From a checkpoint of a small masked image model.
Training: muon at rate 0.015, 10400 steps, batches of 128.
Rows from block 5 of the encoder of a small masked image model, named by matrix and row number. Rows with one number belong to one neuron. Each number is 128 + 24 x the weight over its row's rms, rounded and kept within 0 to 255. All counts start at 0.
Before each neuron's rows are labels from the 100 images, of 14976, where the neuron reaches its highest value: "responds to" is what is common among them. Only what is clearly more common there than usual is listed. The data: photos with spoken descriptions (Open Images, Localized Narratives). In brackets: how many of the 100, against the usual share in percent.
# fc1: MLP up (encoder.blocks.5.mlp.fc1.weight, 1152x192), inputs 96-191
# fc2: MLP down (encoder.blocks.5.mlp.fc2.weight, 192x1152, transposed), outputs 96-191

responds to: text has "grass" (31 vs 9.9)
fc1.468 [139 126 126 113 159 120 147 130 169 129 121 121  73 140 181 129 107 101 140  86 102 138  96 109 108 137 117 187 128 102 103 164 109  92 173 118 109 158 105 151 118 113 144 115 159 140  97 112 125 119 131 141 134 172 116 138  76 107 104 131  92 121 161 129 116 122 136 108 101 107  82 106 124 175  97 105 105 101 104 174 145 129 128 135 162 106 120 115 139 122 125 127  71 100 114  83]
fc2.468 [131 131 136  96 124 141 162  82 119  87 157 149 147 111 117 172 100 144 154 146 129 116 125 106 101 134 134 136 123 152 129 153 154 167 114 152  80 105 124  91 132 156 140  74 140 122  82 147 154 117 144 149 161 132  86 149  99 101 144 113 101  99 106  98 123 125 128 136  81  81 128 157 119 132 117 142 102  84 121 112 133  68 132 114 141 126 182 140  91 119 137 131 115 153 114 146]

responds to: text has "wearing" (31 vs 12.4)
fc1.121 [128 135 149  29 155 123 133  84 128 122 134 143 125 143 151 121 127 131 111 127  96 144 143 171 147 111 135 111  83 156  98 130 111 137 115 139 128 159 122 137 124 146 147 111 134  99 119 101 119 136 119 115  90 134 120 131 161 167 106 113 129 124 121  95  83 126 130 139 156  70 131 151 101 168  90 109 124 130 120 118 171 180 148 116 128  90 141 134 126 108 120 128 125 122 152 132]
fc2.121 [114 157 102 131 156 138 135 139  86  92 137 151 143 154 108  94 117 158 100 140 137 129 164 120 156 143 128 144 138 156 137 127 144 128  85 114 120 153 118 129 121 164 132 121 136 128 131 113 162 180 105 165 133 130  63 106 183 152 115  93 157 112  91  99 105 150 147 129  96 134 138 171 117 161 136 130 109 101 130 122 179 200 115 166 125 142 133 135 136 150  98 142 101 129  95 149]

responds to: text has "wall" (43 vs 20.3)
fc1.29 [162 126 114 119 106  82 132 116 138  93 149 117 153 131  96 152 158 134 138 138 128 145 143 105 120 123 135 138 147 141 121 103 150 164 132 132 149  74 141 154 110 137 125 128  64 119 119 168 108  98 110 134 140 124 164  93 107  29 132 123  97 107 126 112 154 134 163 119 150 137 150 159 121 116 107 127 146 140 122 114 133 120  89 136 150  97 113 133 109 122  76 102 159 105 131 183]
fc2.29 [129 117 142 129 153 108 169 140 106 162 153 166 112  90 118  80 180  92 140 108 160 175 132 133 126 106 119  86 139 135 130 147 160 115 134 160 116 111 130 163  91 143 101 125 170 125 123 156 128 123 125 105 127 189 124 140  98 111 176  86 106 139 151 127 103 121  97 114  64 130 177 110 144 175 134 126 165 104 146 161 162 130 115  99 129 131 154 103 147 123 137 112 118 130 108 126]

responds to: text has "white" (34 vs 11.8); text has "color" (30 vs 13)
fc1.439 [113  97 122 103 180 116 119 151 162 152 137  97 101 109 101 156 168  56 147 145  81 123 133  86 128  84  91 146 109 140 106 125  96  74 104 107 125 102 129 118 135 136 123 131  58 111 134  96 119 133 164 129 176 134 129 138 112 110 138 111 141 112 170 169 122 122 149 127 123 158 155 178 148  88 131 135 136 127 167 105 154 130 139 133 122 144 133  86 109 152 113 121 117 125 158 135]
fc2.439 [146 117 104 164 142  88 128 105 150 132 112 116 146 101 178 155 117 144  92 131 113 101 148 162 100 152 140 101  92 134 124  77 128 142 167 110  97 136 139  84 162 110 182 113 121 104 150 134 126 139 153 134 124 116 151 167 136 143 143 117 165 134 119 140 159 127 140 102  74 151 164 150 143 112 129 113 106 129 147  90 136  84 103 136 125 145 141 125  95 105 122 132 159 134 130 139]

responds to: text has "trees" (66 vs 26.8); text has "grass" (62 vs 9.9); text has "sky" (50 vs 24.3); text has "ground" (38 vs 7.7)
fc1.147 [152 144 129 141 124 119 130 152 125 128 170 121 115 137 104 146 152  74 135 145 115 146  80 124 157 113  91  98 142  90 135 155 101 139 132 130 173 132 127 124 157 133 150 130 129 131  94 138 169 133 143 143  84  97 148 131 126 115 108 147 112 104 107  90 127 174  89 131 137 109 163  79 125 157  82 157 125 171 161 123 137 114 146 149 160  90 120 101  87  87 144  91 149 138 109 124]
fc2.147 [124 101 172 131  92 102 173 138 166 160 126 122  86 148 127 111 146 165 105 142 123 159 124 127  90 105 141 158 145 121 125 173 106 127 117 131 104 139 140 120 136 160  96 133 140 135 107 119  95 119 145 126 173 113 104  93 109 135 129  75  87 115 116 140 105  60 126 102 135 167 108 150 154 142 135 131 128 156 133  99 140 122 124 143 110 174 149 135  99  86 103  63  74 144  97 130]

responds to: text has "trees" (60 vs 26.8); text has "sky" (55 vs 24.3); text has "grass" (33 vs 9.9); text has "ground" (25 vs 7.7)
fc1.183 [137  93 140 153 136 107 131 132 155 138 110 123 149 113 131 100 135  80 148 121  58 130 152 137 116 125 160 114 121 104 154 142 161 102 112 126 150 133 132 102 142 154 146 136 117 117 144 128 114 112 160 150 106 138 187 120 144 124  85 164  95 140 148 112 128 162  99 171 142 117 154 114 111 108  67 141 142 116 128 101 119 106 120 115 126 145 110 137 124 109 129 117 163  92 139 140]
fc2.183 [105 141 114 124 139  96 100 144 100 122 137 118 153 118 139 123 155 138 138 140 121 132  94 161 160 125 123  92 128  64 120  92 118 151 109  73 126 125 123 108 115 142 124 143  81 139 134 126 122 112 122 129 105 111 144 113 144 126 141 132 134 123  65 106 150 133 130 149 127 148 100 147 114  75 125 143 123 108 103 126 109 145 102 147 122 118 125  53 136 104 115 168 155 125 125 105]

responds to: text has "plants" (36 vs 9.8); text has "grass" (28 vs 9.9)
fc1.436 [126 155 156 100  80 130 113 107 119 107 114 146 106 158 128 131 158 127 104 101 110 114 190  91 126 107 130 171  60 146 130 105 114 143 109 116 148 121  76 129 145 141 157 132 134 170 115 138 158 142  96 117 116 128 134 145 101 140 119  97 109 110  77 116 140 105 165 134 124 103 109  84 112 117  93 128  83 121 119 133 105 106 105 131  96  88 118 120 112 125  79 153 119 100 135 128]
fc2.436 [117 127 101 141 153 162 135 174 132 173 130  87 113 170 151 129 135  98 133 166 140 126 105 126  96 141 127 116 164 100 114 113  94 131 138 109 104 105  82 124 149 147 126  99 124 133 169 120 130 151 111 101  83 147 109 120  94 125 119 118 151 109 150  67 131 131 145  51 131 123 164 129 128 136 122 125 122 174 143 116 179 123 168 159 144 117 169 100  80 116  96 110 104 119 114 122]

responds to: text has "sky" (52 vs 24.3)
fc1.100 [147 151 143  93 123 128 119 145 146 117 119 126 120 146 209 132 164 139 148 102 168  82 158 100  95 144 118 138 154 128 118 131 123 112  90 125 103 127 124 148 120  84 108 130 121 117 168 133 101 162 123 139 108 118 136 121  97 124 141 188  98 114 166 102 125 136 127 127 120 114  70 134 151 128 129 146 119 128 166 157 139 134 123 125 163 145 154 134 132 148 117 118 132 116 132 108]
fc2.100 [125 113 125 181 127  95 135 142  92 111 109 146 180 136 126 135 160 178 148 115 114 106 147 132 148 145 101 116 114  83 145 113 121 117 189 104 126 135  67  95 157 116 148 149 134 137 142 105 160 115 116 130 220 123 114 159 134 147 145 107 148 117 151 128 147  89 101 126 111 151 143 114 154 141 113 115 150  99 108 146 102 113 159  97 109 129 169 182 151 122 132 106 108 157 105 115]

responds to: text has "color" (31 vs 13)
fc1.669 [112 135 155  90  97 107 134 141 134 149 128 133 138 116 144 129 133 120 133 133 149 177 117 112 129 111 121  87 136 124 177 161 122 157 117 109 150 142 162 136 116 179 185 153  85  89 144 114 127  82 128 122  93 110 120 126 168 138 156 131 134 160 129 134  94 108 119  87 119  87 120 155 142 139 132  95 110 163 171 116 150 112 156 172 131 126  96 156 124 119 140 148  97 148 122 118]
fc2.669 [142 130 181 113 152 165 109 153 107 153 105 155 115 134 135 179 137 160 125 114 163 136 152 157  90 133 128 174 144 103 122 136 153  99 152 121 132  99 131  88  78 127 116 101 138 152 141 150 152 107 128 120 128 132 110 124 101 129 162 135 135 117 131  77 133 117 102 130 123 141 111 145 130 129 166 143 164  54  67 164  94 155 154 117  98 167 151 122 114 129 145 141 147 129 115 107]

responds to: text has "trees" (76 vs 26.8); text has "sky" (68 vs 24.3); text has "plants" (30 vs 9.8)
fc1.82 [138 111 154 122 114 111 170 120 153 131 125 155 121 134 147 122 163 111 132 103 115 145 133 173 158 135 150 134 123 136 118  96  85 134 155 126  97 102  77 101 151 146 140 134 156 114 129 135 102 140 138 126 189 122 132 139 170  99 129 101 115 112 129 130 116 121 163 108 167 147 111 134 104 133 122 138 110 146 146 142 114 162 121 112  85 102 134 121  90  67 113  76 104 171 110 120]
fc2.82 [157 177  92 153 157 114 143 135 154 118 109 117 105 155 157 111 137 121 102 115 110 117  85 131  80 143 135 120 117 148 117 118 137 140  93  96 152 128 143 143  98 126 133  88  98 115 147  85 154 127 129 116 129  63 143 140 113 107  97 109 114 117 156 135 126 166 126 141 108 138 126 133 119 145 162 116 128 115 130 139 108 168 143 130 170 169 150 156 154 155 146 188 158  60 107 133]

responds to: text has "white" (30 vs 11.8)
fc1.543 [116 192 148 157 107 124 113 144 153 187 118 136 185  95 146 124 152 158 126 149 135 142 141 125 141 129  92 139 159 148 136 122 104 136 124 138  94 145 127 126  98 159 102 143 118 126  99 107 145 107 113 146 105 112 161 113 149 114 118 121 104 112 119 179  78 112  95  73 102 116 102 138 132  96 138 163 141  96 148 151  77 186 130 121 137 105 131 123 103 130 146 115 146 103 100  88]
fc2.543 [149 139 165 178 113 169  80 162 100  82 143 121 138 147 117 107 177 119 124 153 161 118 130 107 104 135 143 109 139 117 148  74 151 160 108  93 137 117 101 143 101 122 146 101 113 129 164 123 147 139 133 114 107 109 101 136 147  92  99  83 139 149 107 105 116 173 147 124 173 156 109 132 135 137 122 131 162 120  96 104 186 141 138 110  98 131  75 174  95 118 131 109  89 145 132 137]

responds to: text has "wall" (45 vs 20.3)
fc1.20 [137  94 121 137 146 112 160 145 110 153  77  91 178 123 148 101 114 129 104 127 210 121 110 155  82 110 131  92 178 142 145 156 133 131 131 166 118 143 174 135 144 130 112 131  94 121 134 125  95 102 127 120 122 129 124  87 147  75 101 127 135 131 147 136 115 152 156 157 170 138 128 182 116 116 154 164 149 121 109 134 116 113 120 121 134 124 142 111 113 140 130 104 114 137 131 103]
fc2.20 [111 168 140 136 124 129 120 127 153 160 136 127  95 164 120 138 147 111 146 115  83 134 143 102 127 159 104 147  78 126 118 117  79 127 143 106 118 130  84  83 151 129 107  93 161 171 144 122 145 163 131 117 164 116 125 156  98 120 129 115 102 106 162  89 161 136 134 124  88 151 117  56  86 145 115  89 126 131 170 129 124 154 138 141  96  98 114 102  84 159  89 123 121 156 132 141]

responds to: text has "grass" (28 vs 9.9)
fc1.575 [110 112  99 114 128 103 118 142 150 167 112 130 139  78 115 112 175 102 131 145 115 118 115 121  98 114 100 123 159 137 121 118 126 122 124 105 120  95 128  95 161 161 121 119 140 111 118 120 112 118 107 116 151  65  71 132 115 104 100  97 131  72 142  99 116 142 105  93 116 102 111  95 113 150 135 148 128 130 167 151 130 130 163 159 126 112  96 135 105  99 115 138 115 133 151 108]
fc2.575 [129 131 158 122  77 110 161 132 143 130 154 137 107 129 144  84  99 146 175 136 116  89 105 169 116 154 117 116  90 147 136 127 180 152 125 144 140 118 175 150 114 155 149 133 139 144 124  98 152 112  98 121 120 144 134 151 133 134 134 117 148 113 116 119 106 135 137 128 215 121 165 144 163 120 156  90  90 126 141  85 122  96 112 103  91 114 114 132 116 102 178 111 111 125 108 162]

responds to: text has "white" (28 vs 11.8)
fc1.373 [100 103 144 114 145 120 114 118 103 125 125 127 125 104 116 143 124 165 139 125 149 148 145 103 132 158  95 161 156 119 142 178 125  90 141 153  95 138 134 122 121 105 135 126 127  96 122 137 120 106 147 170 131 175 136 130  82 163 155  97  99  98 109 130  83 133 110 122  72 132  92 150  88 153 139 123 134 135 148 136  95 115  75 152 180 131 115 117 142 115 128 123 127 119 139 103]
fc2.373 [134 125 159 165 120  96 161 127 156 133  96 167 123  80 140 147  80  66 145  95 115 135 148  80 180 123 141 139 124 108 126 141 167 124 161 118 134 113 101 140 137 126 131 123 150  60 121 122 116  82 108 165 137 178 133  92  89 132 123 112 132 134 111 164 159 121 127 110 154 127 149 166 126 131 101 114 165 118 149 116  97  93 105 129 128  63 145 105  98 140 100 112  87 155 127 138]

responds to: text has "trees" (65 vs 26.8); text has "plants" (33 vs 9.8)
fc1.288 [123 107 114 135 124 134 133  99 144 140 141 125 138 104  93 125 154 149 118 163 105 163 140 163 128 105 155 137 121 130 185 119 127 102 167 109  77 106 121 113 144 146 143 157 143 151 120 109 114 126  91 125 126 175 162  94  82 112  98 110 110 157 146 105 112 135 136  89 166 126 150 111 144 103 122 145 128 151 127 148 107 117 115 125  87 121 115 117 128 150 129 143 129 100 135 104]
fc2.288 [114 141 129 134 134 142  95 168  99 137 109 115 151 107 146 128 121 101 122 134 146 144  83 131 136 148 133 139 135 146 123 107  92 137 119 129 153 118 173  97 163 134 118 129  97 131 166 109 127 137 115 100 165  96  82 145 130 157 114 130 181  65 101 114 139 129  98 132 147  85 144 116 164 134 125 152 126 116 157 121 146 159 159 118 141 129 107 160 136 144 164 125 187 156 148 158]

responds to: text has "grass" (26 vs 9.9)
fc1.621 [136 127 124 131 142 146 141 144 154 130 156 112 121 110 124 195 119 116 113 142  81 127 121 127 125 100 126 123  73 145 162 134  98  96 137 151 145  85  79 165 172 166 137  99  87 162 101 113 144  91 121 144 141 102 117 137 119 131 104 129  77  92 100 122 122 149 122 134 126 156 123 159 147 155 164 151 163 160 161 109 101 122 105 117 113 138 146 120 104 146 123 111  93 108 125 156]
fc2.621 [117 127 118 115 136  87 172 115 145 137 148 138 111 116 121 112 128 114  88 127 168 144 126 129 104 147 132 109 184 149  93 138 134 106 142 153  73 136 125 146 145 105 120 175 142  95 103 130 126 127 143 120 130 136 167  82  84 112 152  96  97 122  95 163 121 140 146 141 109 112 134 108 115 105 180 119 145 131 135 129 120 103 142  81 110 177  75  98 128 112 181  75 120 139 160 143]

responds to: text has "grass" (34 vs 9.9)
fc1.170 [135 149 179 127 135 130 110 163 165 114 139 130 132 210 124 136 159  41 117 154 137 144  97 134 162 126  90 134 123  93 151 125  66 124 168 136 190 150 103  90 114 135  93 120 120 138 104 113 139 139 118 154  92 125 131 150 135 151 117 123  85 114 126 117 132 147 137 124 136 158 140 144 139 136 159 113 136 112 132 155 113 126 147 131  89 135 109  83 136  92 136 106 144 114 162  86]
fc2.170 [115 108 117 121 148 120 149 114 199 132 106 127 122 116 130 110 138 168 143 102 111 102 125 126 139 151 149 153 155 144  99 159 130 102 170  64 109 135 166 161 171 117 139 158 123  97 134 143 150 133 142 126 174 139  95 123 122  96  90 117 129 109 151 102 108 125 178 149 135 161  88 103 111 141  97 153  79 153  84 113 129  77 130 131 106 118 149 129 114 114 110 136  99 132 119 146]

responds to: text has "sky" (70 vs 24.3); text has "clouds" (31 vs 4.5)
fc1.670 [142 132 130  98 115 131 160 186 129 132 121 140 172 172 168 140 126 183 185 108 132 130 150  94 146  79 146 127 104 128 167 192  91 155 142 113 131 168 135 131 146  80 125 111 141 114 126 127  86 134 150 108 131 116 135 160 124 113  95 149 131 147 160 149 167 128 136 149 152 117 167  97 113 160 104 110 131 128 143 147 133 132  63 123 112 136 112 147  92 153 116 121 106 151 117 119]
fc2.670 [123 119  98 117 167  95 146 125 127 119 139  99 145 108 140 117 124 123 130 147 119 143  90 142 176 160 163 122 160 135  96 135 157 128  82 133 183 157 140 143 135 151 129 164 101 137 152 130 182 117  83 154 118 131 136 128 118 151 122 135 126 112 121  73 124 142 169 140 119 134 140 154  95  79 133 129 110 142 117 164  97 119 133 108 156 103  99 142 127 161 129 134 146  96  86  92]

responds to: text has "color" (30 vs 13)
fc1.503 [173 114 128  87 110 151  92 161 113 136 101 154 115 118 135 108 141 140 125 136 111 122 144 130 146 119 113 135 118 145 112 123 150 120 125 109 178 130 164 147 105 108 110 135 112  99 114 148 148  92 133 124 153 125 166 164 137 146 144 145 124 113 162 124  99 136 149  75 157 127 115 153 116 115 143 108  75 120  83 110 138  97 106 130 165  75  93 103 114 102 162 144 179 148 146 145]
fc2.503 [164 137 133 107 177 161 130 144 137 146 117 147 156 144 143 130 155 128 118 113 132 157 113 116  97 137 170  89  96 131 142 111  89 136  97 158 125 148 142 123 117 147 108 119 157 195 138 116 135 117 103 107 123  85 143 128 128 100 135 143 108 137 111  83 122 106 119  69 127 103 103 109 142 150  96 116 135  69 119 100  80 164 148 137  99  86 148 129  69 131 106 125 115 104 134 159]

responds to: text has "black" (26 vs 9.9)
fc1.6 [ 83 166 128 174 151 144 144 150  91 111 128 117 143 153 121 131 101 141 104 162 131 173 139  91 147 116  86  92 125 119  98 106 141 131  87 144 122 149  95 121 114 124  92 138 108 163 128 132  90  86  97 103 129 118  90 150 152 141 129  83 131 109 121 144 110 129 157 155 142 119 114 138  80 132 139 116 151 139 113 105 125 144 114 105 160 132  99 161 139 113  95 122 122 122 154 154]
fc2.6 [131  95 166 136 100 132 121 137 148 172 113 186  96 107 121 112 158 144 130 151  96  99 151 147  83 119 142 139 146 115 157 149 129 125 129 160 119 124 104  89 119 114  99 143 160  87 138 108 142 137 100  99 118 118 144 121 108 154 141 163 106 124 137 103 121  66 109  88 107 106 144 139 147 119 149 115 152 150 128 126 110  97 154 166 119 145 119 152 100  77 104 117 119 116 125 152]

responds to: text has "white" (28 vs 11.8)
fc1.749 [114 121 160 133 131  87 122 147 144 123  76 118 112 152 111 165 128 119 122 153  99 161 123 117 131 132 132 167 152  98 161 138  91 113 126 133 138 141 112 117 109 106 139 140 108 126 116 149 129 188 110 137 145 135 138 132 144 128 117 145 113 131 153 115 148  69 159 136 127 122 122 121 117 107  78 144 126 121 146 110 169 149  86 134 154 165 196 178 148 139 114 127 134 111 140 112]
fc2.749 [114 124  82 128 150 141 163  85 128 112 110  70  97 133 113 160 112 142  99 135 106 144  88 184 167 100 135 127 109 134 103 101 107 119  88 114 159 126 146 102 130  93 129 119 140 130 170 111 129 147 123 134 136 119 143 114 125 118 145 126 137  80 102 142  90 162  91 118 147 146 132 138 178 137  81 116 161  91 111 128 108 143 122 123 119 135 140 121  92 118  75  97 145  95 143 141]

responds to: text has "plants" (29 vs 9.8)
fc1.245 [131 129 125 163  88 105 109 144 107  92 120 126 108 161 115 127 161 118 125 130 110 124 146 142 130  95  95 146  96 122 106  92  97 116 136 134 146 165 128 130 166 126 129 114 127 156 105  72 102 132 138 131  94 117 112 163  90 177 140 105 116 114  96  96  47 175 147 115 142 135 156  95 109 162 129  91 103 131 151 138 140 148 141  82  96 124 121  86  84 121  85 113 112  94 120  82]
fc2.245 [183 108 127 123 122 185 162  85 121 148 142 110 137  88 123 121 124 132 130 118 109 111 123 136 100 115 138 168 136 111 150 165 138 123 111 133 122 129 123 118 144 136 137 161 150 127 151 164 162 115 110 124 123 136 116 190 130 153 145 149  89 123 133 164 160 127 115 117  95 127 118  88 115 181 136 148 138 158 157 168 123 123 115 136 130 137 149  87 165 121 127 163 115 129  88 125]

responds to: text has "sky" (56 vs 24.3)
fc1.26 [121 143 117 100 123 101 146 155 136 120  91 106 148 165 138 160 145 167 153 146 134 129 128 104 130  94  99 131 148 126 124 163 135 122  37  99 153 152 119 177 147 129 112 109 102 129 147 132 154 102 137 123 127 109 150 187 139 100 140 179 176 118 150  82 114 129 108 145 121 140 132 119 132 132 145 111 141 149 160 140 140  81 144 129 140 120 113 161 143 105 119 194  90 150  96 116]
fc2.26 [145 141 141 109 144 136 136 124 121  97 131 125 149 122 152  90 128 159 134  81 150 110 160 159 150 166 131 109 107 144 120 112 114 138  77 131 135 155 148 110 108 148 109 128 145 110 126 165 152 143  87 134 123  94 110 118 132 129 136 154 172 119 127 124 113 124 137 101 158 123  83 108 171 101 124 118 178 121 134 130 112 151  51 154 126 128 101 160 132 172 135 143 129 114 146 139]

responds to: text has "white" (29 vs 11.8)
fc1.707 [129  54 138 116 151 135 113 135  90 143 122 143 112 107 105 180 132 123 101 122 158 182 114 159 134 104 131 147 122 160 126 142  95  61 149 113 151 110 153 117 152  88 122 135 147 124 147 112 108  97 110 109 142 153 110 123 127 125 129 123 137 129 131 115 126 110 137 133 133 104 127 129 152 128 157 118  98 122 167 109 188 100  98 154 163 124 140 140 124 120 107 152 127 111 144 123]
fc2.707 [176 157 131 135 109 115 188 123 131 108 109 127 143 143  86 156 127 109 158 196 130 143 167 115 127 154 143 147 150 135 127 133  71 149 110 111 173 173 143 148 151 113 154 125 112 128 143 117  84 134  93 139 156 131 136 121 129 107 140 146 126 127 107 173 149 171 113 130 110 135 150  98  90 126 137 115 130 154 118  85 101 112 118 161 106 141 121 120 139 101 114  79 109 154 147 164]

responds to: text has "table" (35 vs 13.1)
fc1.263 [ 78 158 144 110 113 139  98 206  68 145 135 149 114 133 150 121 145  98 154 139 130 146 111 125 100 105  79 117 149 122 112 120 123 119 100 131 133 128 121 174  89 140 120 100 136 114 104 136 129 103 109 122 158  87 185 119 126 124 154 146 110 118  92 138 135 106  66  90 171 102 142 127 137  89 141  98 136 143 121 171  98 166 132 141 116 136 106 126  99 144 137 107 120 102 107  91]
fc2.263 [150 161  79 131 126 158 125 150 102 127 103 124 147 159 158  63  81 100 117 125 136  94 143 124 158 110 138  67 125 127 111 126 136 106  68 115 133 136 128 126  79 119  99  98 130 133 158 100 137 158 150 127 111 128 117  89 137 148 155 118 139 160 146  79 156  89 144 138 117 156 143 164 145 122 101 132 154 100 128  80 131 154 112 103 143 120 151 109 127 142 110 127 153 132 104 172]

responds to: text has "grass" (25 vs 9.9)
fc1.705 [161  96 142 149 117 145  87  78 102  83 126 123 134 197 157 161 134 190 147 109 151 153  95  87 129 130 120 148 116  96 139 155 146 146 164 143  83 136 139 122  97 110 124 120 148 110 101 126 139 109  98 105 123 131 133 151 140 163 114 136  59 133 108 110 137 105 158 137 128 123 158 115 165 101 144  68 129 177 160 165 137 111 117 103 106 117 137 123 129 145 135 122 110 105 124 128]
fc2.705 [113 119 139  63 157 126 120 130 126 148 115 108 161 124 120 163 141 135 134 158 103 126 150 131 141  98 151 151 113 149 113  73 169 128  61 125 111 164 147 106 146 139 133 127 101  92 122 156 151 119 168 159 133 143 133 136 136 113  70  89 135 106 161 124 157 108  87 131 129 116 100 104  84 146 139 137 118  82 148 135 118  74 146 157 132 119 131 131 130 114 146 122 100 148 124 113]

responds to: text has "wall" (52 vs 20.3); text has "table" (32 vs 13.1)
fc1.98 [167 109 115 112 144 132 144 106 173 129  93 119 166 150 106 137 161 161 122 142 141  80  90 121  77 135 142 100 129  69 100  94 120 161 149  84 143 134 138 155 120  93  95  84 105 135 173 132 106 125 168 148 148 118 164 133 131  97 125 134 158 153 162 114 119 162 142 136  90 139 133 139 136 128  99 160 102 139 111 120 160 162 113 116 148 121 131 135 142 120 117  92 123  53 117 131]
fc2.98 [114 130 132  87 126 163 125 107  96 126 121 123 122 129 137  90 155 129 111 122 154 138 132 137 118 113 119 129 148 155 103 161 108 114 168 134 100 153  86  70  94 159 144 142 156 129 121 148  99 147 143 117 120 111 140 159  69 134  96 129 123 151 113 156 134 159 133 148 164 126 134 128 149 113 124 120 127 111 116 113 146 104 119 126 111  73 132 123 153 134 138 143 119 116 129 128]

responds to: text has "text" (25 vs 6.6)
fc1.618 [118 109 178 106 101 110 130  83 143 122 134 122 137 143 129 163 141 202 146 119  92 159 141 119 132 116 138 127  84 145 113 128 147 143 126 131 142 162 146  84 127  89 138  97 119 142 122 113 125 152 124 142  90 110 134 130 172 138  91 118 111 126 125 153 136  91 118 124  95 145 136 140 130 106  89 114 134 157 110 178 141 156 108 126 117  82 129 103 108 180 114 150 151 144 120 117]
fc2.618 [186 153 151  93 127 100 151 118 105 174 107 126 163 171 164 152 158 147 142 122 118 152 120  92 120 113 102  87 134 118 103 118 163 147 126  98 151  98 103 150  82  70  89  78 102 158  95 108 126 108  92 109 145  88  93 131 104 155 143 117 167 135 155 103 184 121 106 129  96 154 139 117 119 107 137 106 111 120 138  98 111 149 139 145 141 152  99 115 112 152 110 100 157 121 158 153]

responds to: text has "wall" (45 vs 20.3)
fc1.61 [182 140 139 159 143  89 138 179 149 151 111 111 175 134 185 152 108 109 102 122 141 101 115 127 158 113  94 123 100 128 101 148 122 175 127 124  95 144 140 158 114 100  98 121 117 153 148 106 143  92 158 162 179 145  96 118 163 128 133 127 154 107 140 118 121 137 109 141 178 116  99 149 146 110 127 135 175 124  98 146 110 133 149 157 121 143 134 141 127 139 122 142 154 151 121  94]
fc2.61 [127 118 132 146 154  83  96 154 159 132 107 152 142  81 124 138 171  95 118  70 163  86 157 116  97 122 156 112 152 118 159 146 101 124 123 135  87 144 167 125 108 115 152 136 152 174 126 142 103 148 141 149 135 132 105 116 129 121 149 146 109 155 135 151 162 120 110 135 178 169  98  88 136  80 149 106 137 123 134 129  95 137  94 134  82 111 129 154 154 179 110 147 140 126 159 136]

responds to: text has "table" (30 vs 13.1)
fc1.512 [114  99 166 107 108 148  95 113 143 138 136 123 150 142  98 176 129 103 129 118 143 157 105 148 130 113 142 126 131  70 161 188 146 154 116 164 140 142 122 121 139 105 132 175 129 117  98  87 105 136 175 139 119 106 136  86 163 140 145 115 151 120 152 108 138 141 137 116 118 136 161 155 110 122 125 115 132 119 120  92 128 121 127 132  99 129  85 127 118 141 159 105  97 122 110 126]
fc2.512 [ 97 188 111 120 165 120  95 144 125 120 112 110 106 111 136 162 155 159 135 121 118 122 126 175 167 106 119 184 101 102 127 133 105 107 133 103 123 118 135 143 182 121 167 130 130 144 141 123 140 118 127 104 121 123  99 118  94 126 154 133 128 132 129  99 139 126 139 134 116 108  83  98 151 194 148 148 158 120 168 133 119 118 143 107 120 140  88 167  91 100 103 150 123 109 172 139]

responds to: text has "white" (29 vs 11.8)
fc1.537 [114 118  85 154 167 105 159 141 113 184 113  90 133 137 116 125 159 137 167 159 120 135 116  74 128 115 113 146 165 165  99 128 143 105 107 120 124 137 116 147 153 148 132 166  92 114 134 121  91  89 185 138 118 116 163 131 123 131 124 162  69  96 101 181  78 138 126 142 103 139 146 189 133 142 162 126 132 144 123 162 129 119 115 137 117 160 161  84 103 146 148 111 129 132 144 116]
fc2.537 [137 133 114 147 185  88 143 145 144  78 141 115 127  82  94 114 137  62 120 150 113 159 111 179 128 131 133 148 119 162 137 143 133  96 132 123 124 100 101  88 104 108 142 119 145  97  85 133 160 109 128 140 109 144 160 117 155 134 114 137 137  92  83 117 156 142 119 108  92 145 106 145 116  99 149 117  90 113 153 137 133  98 116 113 126 151 134 156 118 142 116 155 115 125 135 142]