Rows from block 3 of the encoder of a small masked image model, named by matrix and row number. Rows with one number belong to one neuron. Each number is 128 + 24 x the weight over its row's rms, rounded and kept within 0 to 255. All counts start at 0. Numbers have three digits each.
After each neuron's rows are labels from the 100 images, of 14976, where the neuron reaches its highest value: "strongest on" is what is common among them; "colour at peak" is the nearest of a few named colours to the mean colour under the peak. Only what is clearly more common there than usual is listed. The data: photos with spoken descriptions (Open Images, Localized Narratives).
# fc1: MLP up (encoder.blocks.3.mlp.fc1.weight, 1152x192), inputs 64-127
# fc2: MLP down (encoder.blocks.3.mlp.fc2.weight, 192x1152, transposed), outputs 64-127

fc1.486:126178160117114123108109136131098165147114143143130115165102128155107148122165139160128144099111172115125100119100117124098103142141136173134165142140114113138090109163131092106144173167122108
fc2.486:088129124107179110107128147088142136167083114096080166145168109133163127162177133110120146094121127174111119160139135132162099135127105145166129105125154157096116102128143159148165145114133140
strongest on: text has "white"
colour at peak: white

fc1.670:108129090127099117095148110131123104165152111119061158099145126136083097127111125119117143079132129170153152128133149098133138108148107117119115115172143157122159104153160165154106156113118115
fc2.670:136163123136177149212112139136158139100111142112139141129114109154140135129138141133123107155129145112102083144085138137144122143100119152125112136056116126101086144095113114127152127143161173
strongest on: text has "sky"; text has "trees"; text has "clouds"
colour at peak: white

fc1.139:098138136122139134154097133095112152133126172137094117150149135125131130117049142146143125145130166114109120126094116121179109081136152115112150177128103140145119122128090125128172107171138105
fc2.139:173153122106126121114157120144145113163113137067115137110141127117131072085150171131105145111116097114132129122108159139110156127119119073115131115094120176118107135116111094164126182139125129
strongest on: text has "wall"
colour at peak: brown

fc1.229:078134121101124087101139137100103141117118148185109072092155127095155109095069135138155113123146158110114145163077135126106123134153129122129125149136146154109156105137130127143187130128148125
fc2.229:151120147123118128116130099164151118121078087123093113120140167161148091129109138147126121145119131141112150098123115110150129123167093112119109125134129146134193132146141097119129101132137152
strongest on: text has "wall"
colour at peak: brown

fc1.625:087118118127136150132161160102126144184164148168110156130092141146148130120117123117143127137125155166109108100079129128162151102140139131151122143103144168127108137148138062134116075127121145
fc2.625:188122119163112126146137161123135098135103119118135115108114114111091071129148138134112108150154092081177133130127148152147110141109169139137161112123144142110155105123130187124172123075123120
strongest on: text has "sky"
colour at peak: cyan

fc1.475:144111100160159135119128127139121128129155149120147147122146157129116138126106104120134140090131150159122139075114094144097127135136114117126144168115114148147096122113138113139166151156172183
fc2.475:170143157108145159162127151119128138127066082089149183148131130114132125117106117121149123133117160127108118158138125126174142140111112154124135104065121151124120106147106128081122156074107081
strongest on: text has "sky"; text has "clouds"
colour at peak: white

fc1.759:179134138120119096124144119146152110105132128138137100150152096172124150145118122170100115146182117108188116134107108070118108142146140132147112138109128141156135103164119127140172156128086153
fc2.759:086108115092138102139132122135150154127107095112118122084120160145108141115111153129125150130132148135138126143130112126129160122106113124120152151139144172111121196096109128131112130121153107
strongest on: text has "white"
colour at peak: white